config.toml
model = "image classifier"
dataset = "photos of plants, animals and fungi (iNaturalist)"
train_examples = 77898
image_size = 40
crop_scale_min = 1
horizontal_flip = true
translate = 0.12
cutout = 0.4
targets = ["class", "species"]
num_classes = [15, 646]
arch = "vit"
norm = "rmsnorm"
norm_position = "pre"
activation = "relu"
mlp_ratio = 4
head_dim = 64
fused_qkv = true
bias = "all"
qk_norm = false
parallel_block = false
inner_norm = true
drop_path = 0.15
patch_size = [4, 4]
conv_stem = false
layers = 10
width = 256
positions = "learned"
pooling = "attention"
mixing = "cutmix"
label_smoothing = 0.1
loss = "cross_entropy"
init = "trunc_normal_002"
residual_init = "scaled_by_depth"
optimizer = "muon"
muon_scale = "spectral"
lr = 0.0098
momentum = 0.95
nesterov = true
orthogonalizer = "newton_schulz_5"
adamw_lr_other_params = 0.0026
ema_decay = 0.995
steps = 9100
batch_size = 64
epochs = 7.5
lr_schedule = "wsd"
decay_fraction = 0.2
final_lr_fraction = 0.1
warmup_steps = 910
weight_decay = 0.1
adamw_weight_decay_other_params = 0
Rows from block 2 of a small image classifier, named by matrix and row number. Rows with one number belong to one neuron. Each number is 128 + 32 x the weight over its row's rms, rounded and kept within 0 to 255. All counts start at 0. Numbers have three digits each.
After each neuron's rows are labels from the 100 images, of 14976, where the neuron reaches its highest value: "top examples" is what is common among them. Only what is clearly more common there than usual is listed. The data: photos of plants, animals and fungi (iNaturalist). In brackets: how many of the 100.
# fc1: MLP up (model.blocks.2.mlp.fc1.weight, 1024x256), inputs 192-255
# fc2: MLP down (model.blocks.2.mlp.fc2.weight, 256x1024, transposed), outputs 192-255

fc1.455:130157169099132158125186094148164152122137105126100133190183121089185139170054114148122161150180172159062109108151131168074141074091107087175161150115109163144034142096105147115141133068087071
fc2.455:190148120151184141130117149125111127134128169111122112147105069105054106026141183115113109088103067171169115168090097161176148177168099118099200162070115122133149102125065111096067108136122154
top examples: order Charadriiformes (47)

fc1.720:145046124172147147149129145127109156112130114207084126140112151193154074123134080170152131165108122155112168154126123119139092105108159148136133150064095129111110125141095167123098169115163175
fc2.720:119101169158137136127124157143113146145142156097111125096112100111116078128047117170127144115117140076120106192145135153151158077103131124111121169141133087179095091184085116123127100063079111
top examples: kingdom Plantae (82); phylum Tracheophyta (82); order Asparagales (34); family: Asparagaceae (34)

fc1.408:102140131097142025160151138154152132129117109104159102056204180116173081102172146073166142112102100130101148150132086116112075093108127204130091118150176113115177082140147181130129151104140160
fc2.408:090087134147092178107102112101146054153152133130127078195105085126134133133113107144096094166133129105139086100135166162150150106110183155070122123150091044114145095143121091104166094131095076
top examples: phylum Arthropoda (71); class Insecta (70); order Lepidoptera (39)

fc1.338:136195185087135155153159184129154093159129096123164137142173103119114107100144135146082162168178134066107117099147083152128137071093085104067090151199081063111134068169158129133113158157179115
fc2.338:093180121133048127136133093176092120145156071036132126156124123089133093093138083101185137112178131109143113127158126159119164190173178113086088097131144102084118143069098193151092218095165138
top examples: class Mammalia (34)

fc1.312:194100219099113194093123129148161121203157138121075145150103090123088141100149098092103120096114162109109130088148123159120100147081079129184139141163125134106091175152057123143078146125123177
fc2.312:156151178055136152175132176132112130158153183112148050152100156143128144071110148102068105152144114136111085120091098189136135095137106138086130137061132083159132123134160126180143140141117041
top examples: phylum Tracheophyta (46); kingdom Plantae (46); class Magnoliopsida (42)

fc1.417:093149151163138114123150110126167180093161103144172147115135142152208118176151155181222105140129171084121109145193130130116125073145144134133152121146161114107191136139143130120040134064150183
fc2.417:089153113082184074111170168119066094127103109089090124171087098074097099134141125110095113158129102157103107109173146137115140134145161112150101153233169160127151081157070112132134154127173144
top examples: class Mammalia (28)

fc1.322:105119147113136117096228109091106122150127171177113088131171155137146174068172129141196109125159136179153106118096124177166088149120123105138177181097101108118119126139171123101128162149147077
fc2.322:097107198122107111167118108159146103139113167069118120141136129173169116065183105123170142111083085099123130132134184065072129101129127114114151085181137139121121206078079166086137084128139144
top examples: kingdom Plantae (49); phylum Tracheophyta (49); class Magnoliopsida (35)

fc1.238:110181094144114116136130109105096104113158076128168059107070106160102178108087141154166141093136148076081088142143125165163096214148098156121104090188149178102112141129133130144111135184110083
fc2.238:073106166169092153124084174083124113159117130082117090152135106155115123099161147094185177136147114063184087162171103084090124140155120131097136131137121120136186111151148174140130111088078076
top examples: class Mammalia (37); order Carnivora (25)

fc1.655:164153172154105145126127095211145181144130123055136111105088166101111180160130154128203087198148148066128063094122160179131155129191179113071104181116136083136164088133140137158065166165116136
fc2.655:076121152106100155099143166110135117159116103123102128176157137123164148132161174160100145066151146197112085108148119139078135092086084143095143092174130123158158142183107147131157110150139122
top examples: class Aves (83); order Passeriformes (53)

fc1.611:147062080141083143138136126127141111221126100196103108155083080119186128133134125119124145152134158143119143128121166115115119144124081176152131132140143073144204189120138113147095134153102123
fc2.611:117154152112106084152098150124133089101110113071046175157146152128132106126175133149143167127183125086139184210158203136115124101163071126112163114135080161149133119128102092148099097115126147
top examples: order Lepidoptera (40)

fc1.759:181189138160165149160108185083084153142087115111163149152116097177124120071135128179105121107141195140103148098178170108142084079135133144155166163102108123135152149086087135120123134164046193
fc2.759:091118133103112171101133061163135091106104184153170143159146176143141107139133102156146166158112086092116209072126144149159201162153123096129108125043158124152131120150157175198154080154154120
top examples: order Charadriiformes (34)

fc1.670:136140130163131158126133195125099157082129109168134139156139173095105142132169144120120119136109111079094137146176168163152176118059137165108173083094131161170144148135114255095050170144185149
fc2.670:129152149155132178173128163138142209095071160131100107159129083171148127054055151130162139155180117140108109114130112082084112175126083166152105152101144119090123167156136127125111137111071122
top examples: phylum Arthropoda (68); class Insecta (63)

fc1.332:152176126119155135127092137120126113082166132155128091119131142077164158103139119065088156119125113125161107092134128071129166138119156180140173069135108153082151111086092070130155131136102119
fc2.332:104176071115134086150140099208129097157128092113187153120125098123097098164129172105115100167058173138132118174131177106179099148108121125062091115023093120110172107110104142118137135133077159
top examples: order Passeriformes (61)

fc1.494:145094107113093150127111140134084088134072121152127068109074132113133126092193174116117115121131102118155130120169157140171051101159128131110175066174096072146120150118069085100109119184097109
fc2.494:151120173138158092115173196155100132115143120153133079138140127172114126136109135072173145167143146113118118177104173114119096112061133109105122164118148161171145135104193230136143145131088140
top examples: order Lepidoptera (42)

fc1.33:119165161124123144120137159113153124140107104108150147092107106102088138181174109163152126081089148112134108129156147154105107125152114108074134121145117141107164103069110109179084121088152132
fc2.33:117068161013135136154119106165144082124069090115135166194127136148121126131165122159146201161090069095086157185101172136095154111117144077103138182156129170091152107124088108109135098170127121
top examples: phylum Chordata (92); class Aves (84)

fc1.383:121083114148095110050139171150152160046108161106176117130105104140108150096171138152143077172137168129194173104154091137109117091126146161106135104134173121086065075124104165117107146112203129
fc2.383:146208112165105175198135109144149093181106083101108119193133116152148139136160101083125177155191098113095123105110112167128114145146134158123115143148097141183160140114153138145184106108131118
top examples: class Mammalia (43); order Carnivora (31)

fc1.105:141147165052154145210097117097110166093128091201133131099151097167122123107181177167087133195139224139123189120108156139102135128116094122101106106203142150135147133107156161090098107098152137
fc2.105:169130072107163130064184155096111088123124078091137085141090127126127130125093070133090089140139104105117108132057164110070140075122125159107117155104104145150105187163124147094128056115118129
top examples: phylum Arthropoda (61)

fc1.162:089118092123125127143168073164143137075115145166127111130206157153150109111130117174126117122179150128161111122155162081107080072121088116156169110090069144128108184110160110101117113122117113
fc2.162:154181159112120153111102081169151118117124149140139078162129112147110148064161139111150086145096131130171111199137108158190131135136146046115173144022129174170145130131107146077142114113133126
top examples: class: Aves (93); order Charadriiformes (37); order Anseriformes (30); family: Anatidae (30)

fc1.119:131139116098117154144117134153087142105135112155092078131128151074157142112189143109153142155081049182160163113108216118150115157093112096167126092144121108140141090137137183110089155144106156
fc2.119:150122128141154117109079177162079134155153106046148108106119114153156117145137095072125123134159114146109122111112065079148119078098095173136151161100176177140160215116148115153106142167164124
top examples: class Aves (86); order Passeriformes (60)

fc1.509:146112091131063122172146111160107132139165097173078144108170096118167042067132100108143143144134130126154170155085045122142134145105184168132110180208098190073120123100073161152065136093112124
fc2.509:127129129139091191116095082139116103127159148073068118152093117137117108029146118129131111142170134109102162114169067106137158075131149119167121153205125103134116164138111141098193141130143153
top examples: order Odonata (29)

fc1.56:115176108189139168153181166114141163101174160178081141146153132136160138129110157160144155122145155070125072179196162149122135092101073112098125119102169137156106075154130092093068156091130125
fc2.56:110138146093167139158145159092107149075135100144137202145118114107087131174146116134155117086157086126133138165084050113120092111140173124183118098155154095170116146108129115168167136151125059
top examples: phylum Arthropoda (69); class Insecta (67); order Lepidoptera (36)

fc1.718:116134098178142135160126145142110130147123152156136118114133109176134095116150125090171199133146122120107142135099069167071107121133141175134117172167125161120161100096093160137102132115122109
fc2.718:167139146162127176166131140165103127082122128057061112183068096154073093101154101150101104085186143118174141126122110075129127113164126141141120101101088170133088170060070115103215153112122106
top examples: order Odonata (28)

fc1.448:124133072076071132094106170128148123101105074099184084108113061076091139124146107145131148100128149072088174111181153146182056169152132117090133072176174166103150072128149145106139148174144141
fc2.448:127203160184110180144130114156106114110152090075095071137166151158180095083108108119153124109188168041126075136138072103074116157155137133137053169105158144169155109088109196145105155125164127
top examples: class Mammalia (47); order Carnivora (33)

fc1.311:095148100095086207148119109129107110067097146131125179196113109141118133136117138100183112155123121154148135121084150147170113108129110151085116156138109112125108174100113103090089153118129117
fc2.311:176114124084116117048120102100122133138136134086144163127143088162103173023137115131171089154105103123189105198128105115130125098114106088118141141049126127152102173083059124139177088116143145
top examples: phylum Chordata (98); class Aves (95); order Anseriformes (36); family: Anatidae (36)

fc1.337:129059118103157106099177154126158181127098097204111116144159159100132126143119080174180059102114132231121114123142171121085142181207126061110085125154104147149130101115114133136135153102074099
fc2.337:101154124210105135175087096141142096104138106140099087123134106057137144140136110115130099142167123070133105145150101144113159168079116163065171093166119156156113093143197125097137112123199164
top examples: class Insecta (84); phylum Arthropoda (84); order Coleoptera (32); family: Coccinellidae (26)

fc1.95:109147134081103141188152119161155102172131144232093117132132127087118038105096129132096124152161126154162143195141118112149159139137147094183102097203171180092052143108145131080139103142132107
fc2.95:117149156130167096091107156164141148131150124119098159064105167170111134076121137128085130131178119130130128097118058077124143141085068107158113159218164106053087139123104131128163172098159119
top examples: order Odonata (30)

fc1.757:118163100112132159142121118149141114138102125181135133171114166105088170073158123142138085116078157185191129165161158180133127119165132092062151094143092096089104123162131131144150119185064173
fc2.757:105132123096073094136115155162161134071151084145119106095103157147117129136135139104120167152126086102126065167137091128123119125153155102132102168154117185118119149119175145125112126116220156
top examples: class Insecta (64); phylum Arthropoda (64)

fc1.291:194141148116154149112128157134100136126131104176120077102106084119091121132099148138143157169127186153117134109066133130133058087121124079188135108134113144080140075128124152099135140110102106
fc2.291:162058134173110179161206131125073128177128145096056130164080106117140118090154074145148099103119120136129150148147121130143197156133148172109116111097187154111225162113074184106164137149148160
top examples: order Charadriiformes (27)

fc1.189:169090143132108127107133143100125186137076110135113161146127094090160128184099086175121074145109115148110125114148115148176077058073153176093144194135111112086052136147167124092126141103153112
fc2.189:132077162124129101124146156111149166145179141134069083139139129070139051142103116130071151110153143133103117169181143105151208088118129138142068166140106125077084124093060109194100121077117113
top examples: kingdom Plantae (77); phylum Tracheophyta (77); class: Magnoliopsida (46); order Asparagales (26)

fc1.603:120109134140175167115079094052131132179116194125107126183132099101159110105135130123132133100147080164117120082143110147104119117110108132110161104098095190134187125184121067100101078058142101
fc2.603:130119101150125111160132148097185180089124157111140166128140136173078088189101171121153166202109128142137098079108119103151077113111191122183123133119183143175126144152107124121080087160138124
top examples: order Passeriformes (51)

fc1.713:189142102144141141125152137115074114126185199127108116139148091156086182140071105072021162138117135112085176131175127135131118099109134163116100116143142094076147156104093169139160127166053079
fc2.713:114130156106087127174153138178093089111130122078136109130103160133131134086151135147143105133117063138150147137124115172070205091142103154124114068112162164143092089143171106120171139110140154
top examples: phylum Tracheophyta (25); kingdom Plantae (25)

fc1.30:083142141146178130137149153132128070081125120105120162097048160147131074078145147169151072098168070120135099148168136112196173165137112137135088121107163157077132103100132117140101107199087129
fc2.30:182199146115157130109108143173069132108130161179097029068105179146116155113119104138102139132131117134157112180094104101127099063081136113145160158142114102121160138142120115124143067147119143
top examples: class Aves (88); order Passeriformes (63)

fc1.459:149072122102142163030096161164170151164110117171172104114147088128077174076172125127158097160126083075145186159096148144146170197198171132069151144125135095113145172087093117152121143124097106
fc2.459:114165088145195113138141130112108115141170131122098100139065149167111033104088148130131128152114113135068114151066099091119096087129151107131062113112112124163105136134170145188127122092165143
top examples: order Passeriformes (50)

fc1.600:094137155131170093138096102175149151129165106131158130146123161137098105130120137133113088106120155156115143179121181110070088191138120085118098141227137131129153188147165158160114151104097128
fc2.600:128148086167135187121151100077079111108112147133100134154115076106133148143133164167122147128109168122103092123194130125131170120129114203164120118123100204121151062188119149126082079129126157
top examples: order Charadriiformes (25)

fc1.241:135168140134095138091136164124113105194167136126158179106113199156129133113146187120093134110144109104136144117176180187134066101116158142122137082107119152101123207141066145152137085086129135
fc2.241:180150141110118132116149072143144114097141133110164159132118150152095177075211083117141154178146168175109124154108083148136108134147107126125140117051113162095098147098136117114165098129136086
top examples: phylum Chordata (99); class Aves (94); order Anseriformes (45); family: Anatidae (45)

fc1.652:142129103165156182138105154148151115076127142128163085129148130179151123159102088083135134109068146113139101117153129123158119149073134117130173074144118143081143092077109077114167110145084089
fc2.652:146173087114146110161132132077135083181183097159176177144172142121108109193135142134141122149087132162115147073142178072171102113136106194103159100034158119104148085095102155077180126144114100
top examples: order Passeriformes (53)

fc1.264:173143150106109127105100121141126152124130092150141095162116110098157148151167128174127114113057136139107131133108180145133141098177070049088113102121118110173113112223155149102181185140061107
fc2.264:136104157152135131124097148156158144099194180104104160082175139143074115087142134086102121169185103157151130086135133117170115156108117157140089145080095102104181113132142166127156152123165153
top examples: phylum Arthropoda (60); class Insecta (59)

fc1.304:125143137154117152058089125163139049126120109135153155168109122176153175129111146153156168163156096108092071138127159108167141158139126147160118104124138112178126150118126115132058056106158065
fc2.304:132139105160099120140182128117124173167175128176166121223136116124105180156091108102137103127139117150106160128150155152103178110091146100122086124166128112155123042128148121131168132113120152
top examples: class Mammalia (37)

fc1.3:114159154116116071129154122157171145073112108152117154154148113117141148077124057132174122142090063129150158169092136112087111106103135169145115085064104182147143103129163108144092138090082148
fc2.3:114124125155116116140114038166155136125135152087096057168096132114138139134126139149111128151159150081159155164108130126115115099117089112097149146116177130150126104099125151087122073130096139
top examples: class: Aves (95); order Charadriiformes (35); order Anseriformes (34); family: Anatidae (34)

fc1.614:140087152106143079109090059085129127089103192099141034135162070115127136101220135127136119108197079101129135087116153173114146167133166103168111116091131212178093137101127124119168131107100103
fc2.614:147094136123156141133094157171077062107121088113130091091150164118143083098104118125157140123134078143143096071130176154155122078180148114176175215119127066085122074210106132119081106162098141
top examples: class Insecta (74); phylum Arthropoda (74)

fc1.230:116157116089166163132135125095165155130156111128132099114149092090119157119081082122187163099163096130162119131081121157105158113176133146162169166094109127112088134101162125183124114186101149
fc2.230:159112175128125130110133111100130094162071165132137187047086099111120078099143115143122170104150133146128163131156079148131097095134131146177127101094104124081098119103043097090108139184135116
top examples: class Insecta (71); phylum Arthropoda (71)

fc1.381:146157154174148141127151160096155082133122108107161109173113037098140139117169137109124145113104137059110121058108142135092131185140137128116090070157158139144145100123128155038117188133171171
fc2.381:123191113097130141135188122184136180070102136166151155115128159112147108154086128142143179178198138023104177146092165111114142230148164110114125102144091162172172162117123114113099094120156117
top examples: class Mammalia (49); order Carnivora (37)

fc1.461:123140139173124151090123039173166159071120126127150103134146095128077082174097150178188135151134211132101141127112079179110136106119096089106152147183083131197114124127085121134199113128104127
fc2.461:167154137149155200117126175090093165140130157173101089157079125129186154051114150144108058160139174112120133131103187132122110100152129118137206119148148104121127133075191159061097136149167123
top examples: order Charadriiformes (33)

fc1.411:130124137139098095121151103132106055155152111140123102096142168116133185119135177086125116079178158078182126143118150211143160126150092150075118176189159136159144192134146084131136122169174154
fc2.411:118183085062101176100138169105105174114119148161209172125163122122153139134101152125161148154139117157065142118132126058051121151111183122108113090102134103135136166118099123087144145124176138
top examples: class Magnoliopsida (33); phylum Tracheophyta (33); kingdom Plantae (33)

fc1.472:093158097107170082102085159145101116114105124153099121152107130130083114087135179155090082134101096092095133109123132046109169117189104139120133087112154111089156145123151110113138067095146119
fc2.472:106078165161148111144124112084140122138166086093118099132132120126093160081069097142110111138115108134136124158072112146151074154072155107120133148125170085163147145085100089124097130111090099
top examples: order Passeriformes (53)

fc1.480:113084119146137122092104157112116139121075112161174130134100094142100101217144155164083133153092117137133101024127099158127083120106173112197082146136178155117152132090112211119099164128205121
fc2.480:156088118077105160100093110120064108194126183098120171075132139113150102132145167144168143157125137127098111077159146150133135116079106090143220099053129111190143137152188163119119137091164100
top examples: order Charadriiformes (25)

fc1.92:140123143132098128139198104146102077152111140163127143139131167115085055096096165058149166110144123124178161130102123173065160132130135150159117116160109167111172196157163115082155128140153091
fc2.92:084128186159108149098078160160121167129132083166130138129084114087139100080145114197087141145119086106162086117168078115101121136127117114135170071139149089101114151112170165116124117121192108
top examples: order Odonata (26)

fc1.457:174102131176158176148137127095128116122086132078085177117131148138151185119108133143124102103146119115181120175095118164170097133110088123107123115121143203096131085112127071084167139172119181
fc2.457:097104105145106079179091094153090073082125110138156075150113106105119109080129140104152138144066086117135081159175103117108182173131146109091126163171173184128128153131159178103121131087222116
top examples: phylum Arthropoda (69); class Insecta (68); order Lepidoptera (35)

fc1.476:133145152155108131154119139170148131075094142135176126136087081086132149070143081110100126146093105076164092127108089139180145171069187159116161124163127152132099063198151153130120135122162115
fc2.476:144195090126133106122153099141157133117127069116129145166167160140198137159180119108093115122198185071125145040140084091062159164166122109130122093160148145144146101137134152158062167124154135
top examples: class Mammalia (42); order Carnivora (33)

fc1.110:124125176138082157134136151114110162161214181134146155141085086139185137118101120145101126153131093128137179166127159108171110152154093074158147135203112144084101140123161105095153106114127122
fc2.110:124142106111135119149130131142129154078132121183088140092160098074129063118148201102122139160158201161152115112098125111082117109052129120101120143231131175083105132102104131098120123070147132
top examples: order Anseriformes (25); family: Anatidae (25)

fc1.639:172092080172080115140085122076118124131090112125143139074114160098173175089135118139148122150156149066135098142141186102133161137168128159125085190168112174145102202112125163117146101134186116
fc2.639:069139166058133161112183123122147145114143120154146130144140144088058145095146160114136140152127126170128125098089180190144093083077111161145053147158182135133043123140140159103124189157089127
top examples: kingdom Plantae (64); phylum Tracheophyta (64); class Magnoliopsida (50)

fc1.118:111144147121175056136158149111111152113126081134124129144124148119084148128098145094127141128081087155126180109124121097100068137097141134193080138108077109182115124148121127100087063164189162
fc2.118:200057135177110129136162123119152124163110131129140172150095121145136179155128112159105119097111149149123182135156137111109194135143099140100117161125081169092170089125111093169146081081127076
top examples: class Insecta (59)

fc1.296:117118115142072114168189122112101170142092103104126152171198170097142115101123121129114111122140115154117080187155143129142146087152170123087096183090191173129087151155104133111152227058100139
fc2.296:131163134131148149096096160142126042109141086134075100119132117117104144113157091124046121127128100090154124140149191170109109143136115079122151081142152121113180119199097138101107094119167131
top examples: class Insecta (75); phylum Arthropoda (75); order Coleoptera (30)

fc1.694:146096183163142150147124130123110108146105112122139133129154173096114109087118181100132122174120098141160080095131088107186167118125165103123107034156149132145081165131117052155183146120173104
fc2.694:101104125138050112122107078068109131145071150144168130064139127119091111101116138125106140101163157162129123142137177157084068138101114088115121178110119140140128147158167110116091140108147148
top examples: order Lepidoptera (37)

fc1.596:132127120158069160105163148079122115131094121049111128132100058069174135184135090110136166141168076113125118073134100139170131117190084175125143079188150090108143134133068187117156163127127109
fc2.596:127133064112169100145123115126161147124175137135154176100122151102101136189117187164076129143147180099134083173144105131116183197133124116113125121146175149149156056144169158142135146131073145
top examples: order Lepidoptera (31)

fc1.103:102103120191139118182152136185199129107124111053132135179152164150161124086124104121139138183152179148128120121169123121144076145152143123157077114136130137104067095078081106140078138119141111
fc2.103:143217152145154082152121104080117154080140164114134189165224121110153146086121096117117084122168120166109179158149153088132098108185135100192112075120086125131089123095066077137141152129104085
top examples: phylum Arthropoda (80); class Insecta (79); order Lepidoptera (40)

fc1.439:170100099144158176150157137138074106109102161127114110194109171135125103179136157121099091121115128117151148114101116145188089147078151154164134166147103088176143159108122164115104129051148184
fc2.439:114163115084097114112106172063100173107163097123111149158140080105149187098118109149029093091113164096144114177132074095173164127144160105154149124111185154086137142105065121131107143133069117
top examples: order Lepidoptera (39)

fc1.334:096091085155148086096118126109120152087148063119111069061155098115151121127093115171114157155098121136112085159115115149128076155093165113147140112144136124153100066155140132081100179151086167
fc2.334:134096102111130133085150168060131126152088094119179107169121092116153133086128101076103120122140134092104112160118144114132167181109127111119121094175115200142084148133109126095100119091153135
top examples: class Mammalia (28)

fc1.369:128061114186160123090140152153121075133154085124139102099111206107097106156131155106106112058155148175079100164080063172111072155086167179154123117142190160150151113121156163116113085088145148
fc2.369:074157155081118129085100142134153130150134175127125152156180104208074147141168166128128127115137117157165116177187195131147147070096164074105111093097140109108114152142113175079119090197131105
top examples: order Lepidoptera (44)

fc1.333:169112195098132145136167158137138127118129120087142077160093131107156101100143161072156143154140105100097096107112170120168094182121131032194135164142081144120074173131091146097140199140127141
fc2.333:133131141131070113109130119069069144164131142118068228117122131121109125115133135121123109115120170120158147139199139186135126119081128104133116110097171163064114126101139164142115093102146090
top examples: order Charadriiformes (27)

fc1.747:128086121089050138127157138127143146122100121171103135146140099154149039090144133090172121132117144146205116141100077147122139134147220096148110165157117128068101179111118127133110129140129132
fc2.747:129077145167143181128046104155093142129132127120078144124070155172119138045180075098144125108165128117111150137181098065173142120136130106194161159209139117087125178133093098098150112117130146
top examples: order Odonata (36)